A small self-supervised audio encoder (BEST-RQ), trained from scratch.
Training: normuon at rate 0.0024, 7600 steps.
Data: trained on short read English sentences (LibriTTS-R), 26041 training examples, 149.4 epochs.
Rows from block 4, named by matrix and row number. Rows with one number belong to one neuron. Each number is 128 + 24 x the weight over its row's rms, rounded and kept within 0 to 255. All counts start at 0. Numbers have three digits each. After the name is the row's rms in percent of the matrix's.
# fc1: MLP up (model.blocks.4.mlp.fc1.weight, 1152x192), inputs 0-63
# fc2: MLP down (model.blocks.4.mlp.fc2.weight, 192x1152, transposed), outputs 0-63
fc1.889 104:132141047134078169174151167142094139103135133113128132148118143110173124129091096155105119105083078125115100108140174120105109117120119143146116074118137152145141101103131123142146101143107103
fc2.889 104:161126174102138147115131147145139164144089103139118095127152133115170151127138173109156125127121117101126114125115114162163110139114117124175163119123129112120173175155104142138148118165125104
fc1.890 104:140128146125109137093117113122108174150108083180140122116118123085142141133171115177109216114093143124128155132092131143122115129115169128129133101125105149122102097190127166122105138098145097
fc2.890 100:155134118087133167122144142180134144120120108113116123152104092117115132090118108136100106115133089119169133108123158095114137110165134137162141142152139116143159140124177139067083117164171114
fc1.891 103:144155164137175116136166124099140136149138112130131115114191138152144135145101099087075085126146151111139098121077109123091144122117142075184141194164140131121113127150135135132136112130148172
fc2.891 098:158139140168167163071109116142174142104106131150137126150127077122106099115123122108121121141115140126134086101102097188129098134161120115126098118156165164136117155129096131157163117154095157
fc1.892 106:095091129151149142120101107112069126181165116138135103165122148153134160065143129117140150147138094129091167117113086111083119128120133124065114129116107111148117147129120161130158079120124053
fc2.892 097:139109162163120129132170097125128136132112134091119070164126130140171120136127147085131104132124114140090127168130056150172116145071121136186142116122063100118109130106095077147164149160123129
fc1.893 090:142126127120110119150129145137098153086105153151118123165131095166134123160089106138123128113121121143151092147109156105104138150106132136106120147117096153124145086108159134170098131120130139
fc2.893 103:127136125139118149153108147129089155127083158090178106062165150105167121147167116123131138142111146124075118172113054108100096178136094136099113140157114143105123120137166118115132177187113158
fc1.894 106:126126127116116131123132117128130124101105122160136137093126126124153120122107193135119145131070124131093135149132138148124142093124112178138122123182166131142180056170146107139120174135107161
fc2.894 102:108108089123129110136174139176136141133112143106122128128166191148081091118100136083146107123117095127097098132069113097128160126082119163176118145121112117135128149151144162153101144149122119
fc1.895 101:092051121135135140104145120144116116147124121117137147109098137101118137114153107100133138110106104106115139088138111137127093134147151115092079139163141163126144110131132142127150156147134120
fc2.895 098:141164145104124211157119117135118141162110098110116112138167110108127143153164095190134143126111091104105135119149126149128105082092130166169149133131113066133087119149142123127130116118072127
fc1.896 098:124143106119134130124117091171130118143100118123135118161134111147146163144097108141100116110123170099146097130133108121155130119121173136107117144134160129123126173144145110150124175128107111
fc2.896 099:152151145144129143106134057170131141114106104081133125169149138158148151118110184095116121128135115131086103126151116121147116176139127143134147098189141153112127115150155125088110077115118119
fc1.897 093:132124121117183127129106120182148110102126137092156094140091113165118132097136134152117089127068141102133105086140150161119067085158143141120158157103123107073137095099151131142127103141129125
fc2.897 099:132115087141138146157129153114155202144127107155144117118112135121129162120128154130100133094131097078104118111139072128116117115140112134132117160131123157121140100118153102134169141132143092
fc1.898 101:106129127143124104110093109132115143110122123169104134125105146115153168101159142127099152119103142105164135091124118087112093150113142093119149137133141111137129155175190149107091142107101149
fc2.898 106:093123145117107140131145121104114159100110173160171123136123135128157162133124142116131144139123127184120109151161101112095082089143124121146157111136141163128158086150130170131161114122097126
fc1.899 101:134124107145104104135108116140077135105147118091080170134139076121071131146113157102151102114128111147150130127154106146126107116126141104125126163153146123092130156152125124097122195109105111
fc2.899 097:151118109122147047149141147078130118164164140156131124100126113142139136124117078148138154154156129110087147147124136099079175135130143125159111148113144088139082129109151129144112123092132098
fc1.900 096:114089077140151084124113124120165138157097143121160154155148137104167108132090135154134137037092125139108152148136171103097077137150105116130130133136137139125137110119128152113102097145099090
fc2.900 094:164145111107149142126133081111143122119127145154184087108101150098129111134096126116148118113102158110153133117120164160104065158146137164099165170124115150127155098149132157154157121136161134
fc1.901 105:169090148144074083099146143070107134083145145136138133144141149108105125136115130124133133145132085126117105142091137140075080128098160142125123112153129119113098139098145080125167117092116117
fc2.901 099:117097139114130133114117172137139170102098112153102107134131119125118118153142134142087152167139118110116128136170142200144086135107092145142115115133113075120144148171108109114122119119105133
fc1.902 096:120113144143118102108144146117136148134118155153111116138127090120124115090061134117123139094108134099087080138130108114149130146177135124152114068148145101137138133153163104130132103070178102
fc2.902 096:125120149127193143137124119136139137118103140130151113159114133118134162151127121189139109140104102131098125134124132184186113137146123087095176116153135074104117131113162121141139126113164085
fc1.903 105:144150110139147131108151129081097103134115126131137133154116163119110121127107120150156112108120150117131141168147130128113130108104126108126118138123120175116090159118112103113188160093082108
fc2.903 111:079093144158172130120116114136127152172116151137157149095132102111091129107117161127116137062099101159144138094132089146123133114081165138158159085088136127112142137123110105089092108110120149
fc1.904 098:103153136083116140148141144165131135125101074134153131150151133126127125142127095101126105113195118148105087124091088145124069118142157129122158154142162144109148154107171117115159126133126099
fc2.904 110:126136131124083077145113169091124147126180149150148108141137159132120114127114127147123105129143184124148117132122128111109100129066132126149130141117139143113118172116112125160150139134091100
fc1.905 100:093160123118192126129086096146117103135103141120148116134110103146157146163157122151140161101125114078095147152085115131169117142134138145147149158146111154156133103175126082106145088139143135
fc2.905 088:141151081123147079147119118148133166093112134096101161154117143141114114143154171090122125094152161137137137110137115119129114103205143143132135124092096125110145127178156142168129073080146118
fc1.906 103:111130076101131172108135144148093096111104122107139145153115115171111137148120093073169088130118137119126120142148140172166117168157131140159160189135170132138110161172126124135159132115125092
fc2.906 100:082152116139120154144123144174058108094094161095119155148133110130137158131102150125111112157097135144146121134136119107080151131157126105121104076095104149173118104121129105110128157104154109
fc1.907 095:096182123139121109095120142124110092131143105101132126132143138108165154131120110123134138098138146125128134155128150159123116109140154147075158117137101137149153121162133124152137098133101130
fc2.907 102:126132126110070127111108129089085105155105134143119115140131146096107148130132109059136157125154134126096068129066131148128114111166110119124144121118103114117111150121165122145115092135090155
fc1.908 099:130146109124118107108141089138137138115123099105115067120130139187109093149127137142149150100147114121112103121144088144129112171144123107130178152127118165155150105082117109120052134111121101
fc2.908 090:154079143135116152195144132126106110160177123158105123174112105134075093109088094102116096115173139149132099098134097129132177170111120146157144073138116129138135131149106106115131105136148136
fc1.909 097:122169065137126129132174133117142151144135122145115126119111137124134130129158138106131161131133116098157132152108150081155125164096115137094108117132108086134104155106120085134111133138116107
fc2.909 099:144137147134166111105089115131161123151141093138170105126126102163131118158147122152062113117158155101149119126134119153105130128091132106129140110158127121115142146167109132126135123143173129
fc1.910 100:124131141111105133139158101097147120137164095136115153129102118149116147100131133144156106123101131138155103135148118127120108146121184110144089131113134120132132150131110121116141129105103116
fc2.910 088:125127117101085172148105153134107092153115149107148150117105134115129097132157158105124136130134072126159114152121140160122149052121109130119110133123116123124151140121060146111129164127125130
fc1.911 088:104189132130163106138088101147107121168146116138126159143138103101145120158137110134161104149133115126104125066088148147105113151128134147140109133159121151126130126152111156132099159110133121
fc2.911 099:127147144106091167101157138144117108119155135151118167162130145063139120119102102062144134130087145106096094146140132133149130109187146118162121134133143147139133120129148134146150129126124149
fc1.912 098:104116105114098074114116117135168119114072145107103083124147123130155112127117092142127134137127105156141103120092158128163131188104140103159107088138144121101092129090092167132159097161084128
fc2.912 096:093118146113100112124156089148136109134149157140153139120110140130111108109156151128147147126068162153168069137106109119146096152120152139130136097139125161158125155122118127139089153108130151
fc1.913 100:104141136120132176101147106152114142151155142113159159073153085118126151129125104132119133111138149147124139112152154140103124113181115122116140142136113149130120129108122154128128098117100070
fc2.913 108:108125092110088133118083099116128132091142063109060123145118097162129111143109107090112123122133107139104123151115146122130122151133132135175149150075159167090098122146134125108137166109131126
fc1.914 094:112105145119105131113119124144139138116095132123113114125175102089125064115120133129132106177140159147127102084145112139120072139122140152121131105111122207123142133137162142120124144080111131
fc2.914 116:093125111152137123117154099082121115123131126122099146125199118095132145130132130126098156136087149116082105122124124089162137092100139142115103123121140136100141089115113144127142181120146153
fc1.915 090:178088133065175103147115131127146106159093159158177141115170125145092138147106119133141161095156138126127149095146146097115099120147155138146187120103112099149116114092113141113075144129127137
fc2.915 094:114129117125129115120130132140128124126103098157147124166154149093147141096132100124105131184145119118127139142113116138130062121144095079116106126143155111125206130154110119147143122133147118
fc1.916 102:102118168100130122087098148150106173105103114122091110149088122156128149115113083174142139104181120138131136074110139177137174100130130169081130146133135113143176142125114102190150127161090121
fc2.916 106:107124095133083119059169113088103103130147140148109112161125115138148136172105142145154099159126092143100100129141129126105128077150127141155146125140118131121117159136119119146117101179127118
fc1.917 105:120143106104127099119158130087120113126114117121111154123134116143151117128117130109120132126123144101141138126144137136133156110158127116144177140099120136146115109124132124162103152142118107
fc2.917 092:127086126105145102076168077140130177109127131181094118165121137139160114092130128139109133121152161135132166173102096108138199149110153133122185115076119124139127127172097133114105114118132134
fc1.918 098:087131118106131158096101123085132163145121100145093113171114086129116113112128150125132163107137135093117118120103135135129142183141148099143137093154121079201120072164156122131129160151164110
fc2.918 095:137115128079128092125093131154090116108155135126158107123125138123113151119127107142136091138107116097076116135193135112139112133133135154143102152112122150119124115125125170113165135120141098
fc1.919 106:116122143138140130135106119108133151138156072117115110160129138135182149119161085084151145108110088115153106116106106084120149127129093149148148145112130148141107119108139128072160125166157147
fc2.919 102:150107134133142119143129121127112143120170090120127113107117134141136127128087127151123129104123149132116186150179128120148096107113140101123152110139134126098163139109109078165162158117133128
fc1.920 099:089142162079132107135110131073134120102168154105127118074116143122105176124149146114123115103139069116135110154151107115102147133156143137149134133077169128132120143101085154098199100108148111
fc2.920 099:122129167187172127146139148126088140106159118195110143131163131155147153175205132087165137136083130140092178127139167175151154143154152116173141129116153154107142117101132132099128129142135125
fc1.921 098:103126151080077140083147108124147151135158136132163061123127090107115124135116123105080166120131200062131101113147085133091134151145136101140116133146138103148131156142116150137134128132095137
fc2.921 105:097117136128092127105135157133163128145138120161138147096048144100127140158174118108135133119120119107143142127118132146190158145113119091082155146149151141131109111134138137122080184135128114
fc1.922 104:095120176100115137117137143113105134124133137124091156131121106110189103077131113122138114117101164173170159132161160153133175112104085166121097110115159090101104136108131113059144095118115144
fc2.922 094:159110128119125131131116192091132145106120158114110136166129117118109163158148099156112182112101115118123143072146137131140101071127166150145129130125098168135143126119074113170126138110124148
fc1.923 103:096126126120140145123117092145153160094095125158127132079105134118153151158124117128141172166159099157122135113139139141132109119109129105139136095118095131093123133050147133121150167063111161
fc2.923 089:123121138141087129116100109153101135141119131145160099175131135150178151131142128137110119121141151162132134098120104105148098114132102115143099068112165142182125082159124145139146119149084141
fc1.924 097:120122160098101133141155145123121116110153155105157129167096183150166108114127104085111091147127153138128119102140123113128110163116173117122113144120127147126110176135173105093123111133140144
fc2.924 085:110128146147144115138116149136133115143138163144137137113131131158170126154146164144129167117171144115116124169116161071116118141108122147150111104144122160122094178134113121167122105116093149
fc1.925 100:123141142069121132118107107132061084120179155109111095155142116123159114142106132124131110154118162124084163154102149142170094102129149163145142186131090121158138128152129122133160153173094137
fc2.925 100:140115119104165139135094135136147131125137139153166163133147123135117088120102090117122121125150150113093111135138147124137144126114101111112075132130138154103108131144116154130130134147132124
fc1.926 102:124159116128165119132099106132095114096105107167132095102078115161164114100123111117131091142098168134107092136135094098163131165120125126110107099114182111147141146108116140135122124147121113
fc2.926 096:136153115138115142115077106122142152140125142122121136163160097157117125095179169141125137084134100142113137166175113131126111090144085112103093133117116138146104129133163116122106118100118121
fc1.927 096:118103122146109107152113116134191161076142120137112119112147131141115122143138101090157147091124151111150098102128143121163145125143083146113104164173118144161139148124145064088118156114152154
fc2.927 100:142100131133139103165153155179115105180149154074110132155142147143164118144125079133133082114144148153098142127094095149132127143128199135123138115136091107114158125162129112128095146135128131
fc1.928 097:097143114102139152136130152163126126129112117101174160135103076138151160131121108126090146125124157140097137130104167116109153134108167150072127145105127124135139123124091064121135181077126138
fc2.928 097:149141094104122168176129123123136130123105146143097097099156146165115124134149133082094075127140103115107099136118101092095159151123126100135090124144113136129075124108107134121146122102143153
fc1.929 103:141146153098130116134127125164169119136125142154096122149131120149109143154137138139123078129120150121113129122104110112140158126158118117089157093143129140091186108089104155134137092126156106
fc2.929 090:130121132115139131167151148083154114104187106150122118130169098134121147102118101161186139154144104129129148174146087144094073103106092139159116139083124167125176122133136090114171095109102142
fc1.930 103:138152125132104116154137116062091137138123078111096170168118152114127152149141115131105174122141071079106105131125143124131140165065144104121112138144155112151145164083097135145159095133102140
fc2.930 105:158174130119150147113112101173155163124122139118107155143144126123125089148066124139139110143088137138164103166146153156152147091124109116181122111132165150133106146136070117154132100098118153
fc1.931 099:116127139087177163120091134186146152110117118105117137150136082135108136118124113115139145139131132095124133157125126140123090123113112164162113154162131158144186125129153130079133108128122147
fc2.931 104:122099125138090128148108131114129145125145117125132132150185103139114125162099105137130138143099142126095114116153174103109110113125117153175146120149127173125143127118115172163089099104120101
fc1.932 096:145149127101124108118141080084127158112144120158100147127085132084117090178150170102111136138130130078154148114127126161132152138120129163123148141140108172122093165080116103145143160079144093
fc2.932 091:173119112108191101110085136126109127110130130114122112149096130135148180194105128154139116070110130119102147103141108184155112144155142126141160126100124108129131153135120113112146123152138093
fc1.933 102:114114148119169150113127087100145104167118129134134092160145152093162101064124106135144102138091143107094094120079126121073130128154128130154115154130120160147124139119113095119100153125134149
fc2.933 103:121149144154141133141124147171133151121103108129126123094171115156078131181098129127102128091116134126113161158129133119083115168118161133109105124112141148128114106116106133168156138148146162
fc1.934 098:135137114134113099129113109117150142161159116123094108111121119148118113144154120130157149174127137088110133125107124106130161088080123147147093146143133110139104095151101141146148131169134124
fc2.934 114:138166116128107089100124134135161144077117163094158119139099151140136097120151143101143124105082102184170094154171138117154178104113146147105137151103094100112145141143125136126088096163103146
fc1.935 089:103144126045080150164153164111074132139081101148104140091133124126165129111120155118069110149106129155136118140148093126093113125136121124111105099115129131116155109137146108155097136099118095
fc2.935 120:088123126130154123102120128117112131138085149122160143149129166102141120139090151102158148108121162086128095091128087110167107167133068154104136127081076143090105068117120175101077135131124087
fc1.936 102:135118087089150160138100086119103119147141132124148185129086140141137106136118121142124116138157150119121149167166098125111104145161113110123122125135109157105120121135136195112133162124149110
fc2.936 102:120146119136080133114099106131145117131124152153120155130098122142159144104130155142109175105163171128150118112134122126115120156152129168150116161127197111137114120140127128100127112130136130
fc1.937 092:168110142132089115102119161148104125110086136138127088096148104104104142169137126113120106145144149106159137121109128115094145140174105145116138136126141140099124146109152167068117105137111117
fc2.937 101:107121142126087133086152104134127130159121120165126135122145121122139148138138090153142159130144124176161156148105124124168159155156114098125090131131136145138099135161144140161110085113133145
fc1.938 095:127122117085150150113128166131118144107142142130122126130141159114137141072125116073055114087136117096143111155115138102105154100159123153104155145142145103108149107146112172162110088161112143
fc2.938 104:098131082136104106160106119117127141157155144159107160174156125100134116121117128116138090125121112145130098110102132155160123103132149176150119122150145113133152151117091144097114154134131115
fc1.939 103:125139142136086083167134088084119156093131140125117113116093124104164124125082125151194128131091138120122132150163140152134141125125118105128143144097147199110139146126116106142141132139136128
fc2.939 104:080143092136139171114162147108111108122150099135105133109187113114136101144163137117163130142124090118100114122138159134098138137098173123143129138105138169100159126137165103126140125144140105
fc1.940 099:114100083103085127169132118133162124143105141179149084146132106105141130167102074175147158148173138156129139099147074117146144131129147123167162095138136125120132115122119134105123117100143107
fc2.940 096:151140144113151130160093149113100110105139126088146122124159117110116120154148091140167154147135100156163135132099169103112126125150164115127142141112134076116160128085150161128121178108096089
fc1.941 096:156137112137094156073145145119089096148116125122123135148165121109142138122116132117089136148110107147103144173115083110129138145149110126105142115108122124120118076057085116111151120080142129
fc2.941 095:141114145116097122135133091126107125135136143138136145126149109150129133132139139115143163150106172091133143116102100097173120152134093105115138161149112141149116101068113155109157148080113141
fc1.942 101:091124121141120140124149065128079146118147128115124132088120110125105161127152141125134152138142084116079131121171124120121135122112138112120113123105149121112078138105112181092133131167103181
fc2.942 108:107101115172125099140091125046163077114162092141138163143113105129132104120149136107115168136174095146109121159113075146074159112124096147146121106103117137110151107120111085062125139109097148
fc1.943 108:163110099100145090100160107123098103219153151126113154111132111109158126146148096139093124151112145096140099122178164159117069139150099149122117120146131140133121135072109099142117118115096141
fc2.943 086:123129118151161117128133103153138139109094143080126145135141093108143146162161106126156157148130143117131093163133153139096132130141119093157118067180120160119121108104122169146135086136154100
fc1.944 101:141112121149105160115135132124160122127131107123125131124136103127098142118144112102136136136184123124125138090124123138140136129156103132088113122116108137114155104141109123115123101128113101
fc2.944 099:081124144120094123155163138142134145121097136130079123130071128141123112105130141170124102136138178126142133097131119153131149152095134140143152123137108122140101122139124122112112147171155082
fc1.945 105:136114082152143148114141192110089102126125167126121129107095136138129162152133116098118116138143146089161131142118086143115124177132126145105104106143121174092120135132080134116131134074117086
fc2.945 088:126135138166154104126131123090133158140098118139142107145110174122120158087135144131124134164115073145123161113139112145130154126101134141134150063130152125120153120113059101150110136146111151
fc1.946 108:178107122122125147093099125096106134117131164125119161143114108118161162121114141145106177134139122120142104066099156110137145113144137161111120124137140141160137189134116149099091148144103094
fc2.946 093:173120094096103083144140140187141098145126119115107106130113081128138143120141170112179114154105120165148103139148140091122081130115130157128121135167146139175140197140123134133115102149103077
fc1.947 100:120112138107105085157166116143115127112125153121144112120092137108112134212138130166148123102121135101115114080148176118114102093155122136140166164132168098143119113097162139172121123130113147
fc2.947 094:145119118185138103127165133067089132119128086118136181125121149161143125142114117107122099131124111104177096142189145147149111138146160138112105157103123145113151093125122121163137117123155100
fc1.948 094:120108129146136143138125129078148161119155176140160143111074106102131110129136087144145120100080167110137085173142139114144102124097159108123114176145134125135166087114115124103068140115131115
fc2.948 099:181144104142130117125119115125125107155159109132134100125129135151088118117130124124122152113113161088118084115117110110171073116138114117133136132135143076106147140134111136113114103105145134
fc1.949 098:147123139142197136107091135121154132171103097152091122140198119121133121141138086131114118155137116127098123131149130165151113116123132109132148170117134161120184106098129174096145098149132087
fc2.949 107:140126094191161139134146115137145112112120124057123157141077163110109136119134148127150084116102170118168145134106133119133117092119115114114133129129148148133075138117148106148157103159140122
fc1.950 109:161084125108118097120113108162097159062101144123124145136102109103145158201132113077149117118132107080149125142123127135083126115131136118146109115142152088113159098121123134142146087120146148
fc2.950 103:083145119153145098153140164164157125081163130109146107131158122130108087121098114134136151109140138121156134173129108094147166110153145107190150166124152126123113117137168134115178115119144140
fc1.951 107:117119125125111122090109114143127114157122140160098120095153134149128151151132126120136105086142137134169096098099094118102119120113090143114102144106133133148094125111129138148163164109132130
fc2.951 091:102119146141141093114153171165187105114121184155116124123141149160161120119112112129132131144123119129104108112121055168097124141083136157119139078135136138159141113113132136140124145101174112
fc1.952 102:139168147106115088168092118109130112140170117155147104120079104174131100145166141144121107105115115119157102148124107137167125116096133092124117130139130156154130141141127134132175122136086144
fc2.952 113:172147144131130127093151091149111091131179135193128080143143139176133105123118123128153098112111140121160147133167135103170151079076115172135109153108128115116127131153162137080125155134138110
fc1.953 095:084115091141118144101116105133100117116146147119082185144154165093144083138125051107124114083143081156082126133108118125139091139107144138087136113131127156116135191108111154152114131118128165
fc2.953 095:148124122110169140126153086155100104145128119091146133124131141075135124129120151150118099190146158110142086128164136145159139128156133129109148139145099119102111137154143148107136085144141152
fc1.954 106:177092106101133089181122136142149076118100155141108125157146169108154129104104095106089118107149166090120132128131151112123118117097108136115091119140131157099109101159125096143146106116113157
fc2.954 110:164148182171148138171162135144118136149104106126140101088139107092108130112150158145137148145122163135128099158181145132101103168118151141159094184118136153095120179144153148108126140106106154
fc1.955 098:144151116142142106112161127152087152154114102120153099140107123114111117126121130091153157171121099132096120103101134174144124148162129082123129158120137134109157179121085131127134170120133086
fc2.955 099:159127141133157108147146077128127146150121113127106149101102113134147145145135206146123176144131171131141160147136133148134113135139140151115165130146148112156096122143130119164183124160123126
fc1.956 096:110132167085128139109130134128128131139106110149155119142140132119130152103114135111125100122139134124167102150159146163108078125144096089117131150130167122117149131154139083140132077150087128
fc2.956 085:108087094129154119084111124106153092153146134144093092123071132132118130118157101156177162155129132150132060115129119153124132124161099112138147178129115117128113152134091116127166145150131143
fc1.957 104:118123092115115113153117109127136119126136111091117130120092143125128176129133171159117109151115148143127103166156104140114107173123156133109136114109120110115068130172115150124125193114114128
fc2.957 110:143105115101112151132127141105118090082117141091124180107119106096135150129136153141123160130174143104094161122142140094164101147113115129153125127113144121110112103112155104136104072143165167
fc1.958 101:106145111110139109144118120126104132115110152114086135123105130090138179130119136164131093119155117131175133116123120150166107135147114131097127159107145129130111088094101138115114101117128146
fc2.958 105:137099118116085124143098095119116132142147185117149110173101135145139116131131115144084114122155158122169082087139114180142104128116143136122119089113156124124141171151115114101133115124090108
fc1.959 098:096130135135174140134155134153140125152131132174138098130093089136160140156086086138167129123137123158138120100096146121158155159116113160127119114094164118106107108115134158113168108112148103
fc2.959 101:158110143107119129132143130098129144099117069123137170123094152137081135147121095126132113100153118178143169141148129131146157113146147133118121134163132086151140121144097166133150081171104117
fc1.960 100:125159125105125177088126122096137117131115131168147135132122110137119143157148120133132104125128158130138111128135126154159114137104080159133081146139174128126150163096159110130152096114138071
fc2.960 102:132115124098161121114110095121145113108146161139096123155144150136196111125126103125175173120156136113110099118143164073094097171172140062098137127126127148139113131112146153152135094114120122
fc1.961 095:148135154141119131119192139147135107142117150118143103145159145085143118168120100123151095134100117101110136160169129097123098144137154108079127102140147109135151190159113103091135119092091149
fc2.961 085:148151132088086143143107105115122145131115153127145145131181153155107133133127180113136178140147132107065109113175112105151133115142111201124073065129128160132153115140138122103155111131113115
fc1.962 093:129107107144144110134112141117143123106132120149139131131136117097131131098091097136148155132158138128099109152103089134081158107115100121141101113106097184132138164138124107123147146072106126
fc2.962 114:132174156113101115138170136126107153128120131141150082121143141135102094131095128116120119134130181128108119128123080144098125100166120096099118138132153125128162156117150144151085167159137134
fc1.963 100:124129101097089094129133141142162168096119124143124134125157177154130159140080093109119094126146135117136111129172124080148133127091104086134137133093161107130149097137166152139115096152074132
fc2.963 090:109125107163143118169125134144159110120112129089175142112107113140124144092144133173134119112125138102102149125144090151124138144176127138146166066134116138146156103088135142121174160080125127
fc1.964 106:099118142135133114102097087134111132117177079150146167143113125134149104115157180138147114147119138133081124101089135133128142109106122097166154124123121145193119126115103159110139121126096085
fc2.964 098:129110089161128142114139132124145132142134134150087136114126150168103102139152138138061127105146081149120140116169149096130159112120097162174106110139127081139160146147123085106116143085106109
fc1.965 101:104089136098160097121141150166146137179148089100104148130129126111080131113152124144166114108146150103122085130153060144129128144148130174095159098129127141097138117122114122153192137158070145
fc2.965 101:141143106123137112101124117100145130114084145108136162145124098116097120173079131136145136181135143130062119113142110131149143153121101093166119155159169126128084149171132106204122138146092122
fc1.966 095:133145119117151125151096118097134102108165040132126175126140127116135118120116099150135125112127123145154089146127116145100129149155125112105133126133151111139155154089088119142133139144138150
fc2.966 098:125139129100109151128170157127124173160156153117149154098117137173126127137116177120102125146149138119176092115165134179138142158143123111153157138100087101150120166151100174158143109170127122
fc1.967 092:103109193088156146079140144108068115132148125155139135132117096103165086127134130150135132127130136115115168129142109159131114136108112119133154116146108121141128175146147116089096125125128090
fc2.967 114:190116070119136132097135136125115117123118150115159105128114143096103124166151156119122115084097144136062095156129101126117117131120162095106139135123136122114144153144128161164145180133110146
fc1.968 091:193136154114139148071152118150140135166081108124126108125124089127123141165166107115165143197144128085134113058118141121138153106107107093125116084165131109160145150121107054124120159159144141
fc2.968 114:120156117147135116156119118116082140128077106100103125141111114070103076107107137114163124117132115110137133151172137136130134175138129153094096107115124134124150130079126161098151168166091174
fc1.969 099:156136154126116140144123105107140093148157117135120118120136117079107107110174115127150096120118125121147116107098135116083121207114135123167106134108133132109113107133115120104123129123106110
fc2.969 102:120131151128124163123098094122171138124078152111153114131123158115107139120120190145095140115096127162105157146146144087179121148167095133144147122115177106118116146166113134193115114123124130
fc1.970 101:092154153123177090127141120126122132157128141123117145104149154123140125115145111172146140143175149100136076092116150179083138081120116095096157131147140166111122114134111111089140115097097143
fc2.970 103:148141159134141131185127167137131147116168088100151124121126132125116153161091142154134124115119111132144164123113122095110098090142153131124123135139139169122122091148124102130106118120134142
fc1.971 097:157117123107120187144125110081142107157090104148128136164113098118129125143158133113107135158136150125147124150103091105121152134146125155091156136128116164128095163115142086120129140108091104
fc2.971 119:089121154124135130114059095127121114130111106100158100134151128122107163138140130112113080135101088145147138141159080103165154110112072160178131136116073094127109086162078139104070124144135138
fc1.972 097:122112128134135113123141102116112144121108133122153082064170125124142154092147136169111118136156112098095123086121146109144137102094093134094140138159123174176101148126143152138118111132106113
fc2.972 094:074139099125150134182099152119109126138126110103108114143124098111129098170119204124118139136164155111124126135112160136129100125059112143136102106113147106152156109100139124111116117101147116
fc1.973 096:115143128158146138132175129120171127087128128153127142095123125115164169108134135067113148153154125117139096132100103100132137125124138122106114140160133159113132154121124154114110123112093153
fc2.973 089:147117134107172128109162124122169130111084107126158090107137121122102126097098137138116111143105118160106105162129119107137120102172101125126184145095171112099123183146119138162164095095147140
fc1.974 096:177122122118103118091141127130137166118135111153095118112118147089159118101125138105144116147111139146118139144157149078178104150125152068148093109135161153103111131165107095151168112116142148
fc2.974 103:123098135134152091166112142143146116141132123088118164137138131124123135163158124099140131148116130125122090141155114178107178119140137116125063167156100122155121118113131139167139169133111148
fc1.975 102:108097135169123110130130073138135115116088077100145110092165105171100157150112141095140100108158171126124093088144101178122116149123114116124127127144112150146111157127092126129113167137119135
fc2.975 110:075142164146111142170157125110119091165157151141164148131084146184127127112148058135103118137147152102117151107154092139135123137113127104123128111152110126143149100116096115124098110123110128
fc1.976 103:123135111103095170133145099129091159151165106151176147152129099133109125151138122135097108112153102115145131108123086109133164117135156119081202110158149096158092128145085066107089135178125112
fc2.976 096:121145094143137142135144117119102135138094114088130135144141132174123119133162120104131101119126114174146138076162128138133111149121117143138091161112099129127122157099117120101148123115161129
fc1.977 092:124113142124130125152100118120127152092112158109099143163127174108150112127102092118146151115103150106084157099099126104140116106126110160103081115091171121167142131116169091123151137164137144
fc2.977 114:072107141102099106095139135120120118094102143116159127158105121144124134134124090181135160078131130129088118112156093084098106147135168091104134155136144153126152156121129116087090107146135156
fc1.978 088:094126139104147117124070081131138133111132144147117163137128125149149172146163121135121112117151149158092124147117179122132153143098099153142144120108136105081153123134082145119134137076094154
fc2.978 108:127173087089154149120126114134122092138107135157158095097125109083139128110152080122148107133128158116098094136121099115090130110111125120115125115134081123131136078151100154118113134104126129
fc1.979 105:144122150149126106126140133132104111141148108136131148128092103158136151151113140130145146135156096146151087085119152125122126153127122164086108116161171115097095096113131122111058138126116126
fc2.979 088:125143126083127138142085114125118080133108058083102104153138121172102139162156156136139098102126152147150152082121140130137141144110164147125113150112155113103128156143135109085149132124099150
fc1.980 102:092114171152125109096128117145095082107106115147093091097165096127098143094135116085136124101126181143123136124095124114166117131117177106115102130121118111146138121131132139102123154117160127
fc2.980 087:130089152119188087111169124073119154112129194119133142151079152123125157103172108132160131128131153126143149127129109082109165136105100159146136168164141164167100140121125150130108143127122129
fc1.981 098:126156161092122134093076127149129151136103128144115094140122162087156104117142152142152122132196149113110082115158135122129089139100116132116132088087117124156139105134111123112099148116121132
fc2.981 108:164127151171115124128113168110112106130097123164105094088124129103102137124150079106117149133115100162111119077159073185146144112120084099070121134113100140151148165142116146122119129143079158
fc1.982 103:121124145152111109083133136122132107124094135089099093157105146146158144092116116134156129122121137067132099123152146143149136129139123145150113122146147102133123136107088144126141139125094142
fc2.982 093:129184097141116130172171123137127147158116099153142101122106107133126057109140120123137147157132136137120151144107142121132168142147100111141115147128132125073119070128122110121122165116129162
fc1.983 091:125110174143115143125139064165174151136095111129143128121125145097139136129118090091112079120123126108093151131154142156119170109119110109159120127110177132130113108143088135066163101121103154
fc2.983 114:140109114134154133119144100110109102105103098128125124127124150113145127148089104118101115111107161083137170180153147151176102116158123121147116112148101178149163148114118097146157147130123129
fc1.984 096:112135110105133160158126150077128137140103117150117114120133155102123137166107122143118143178116142159125132132090119190167124079107122104064154151170179160099125128107133123094125142132173137
fc2.984 101:126149195121112106108121116146098112113174147102127117117139107158131092142159087156110129081104116102087136150144141161114108171142155092161118133139099127141143103078117084145146170125147102
fc1.985 097:121110109132135115129141105092139156123124169121089144149107174127077102156174091117112081105130082117106143163105109114101123155116087116158131148154140108116070097117149156129107113141102091
fc2.985 094:143136120132146152189127142122158126088152151115139109113105145148083093107144119127121145153161133153110131140080087116108118080131141121151140212127112129153109128163124147128154154121121105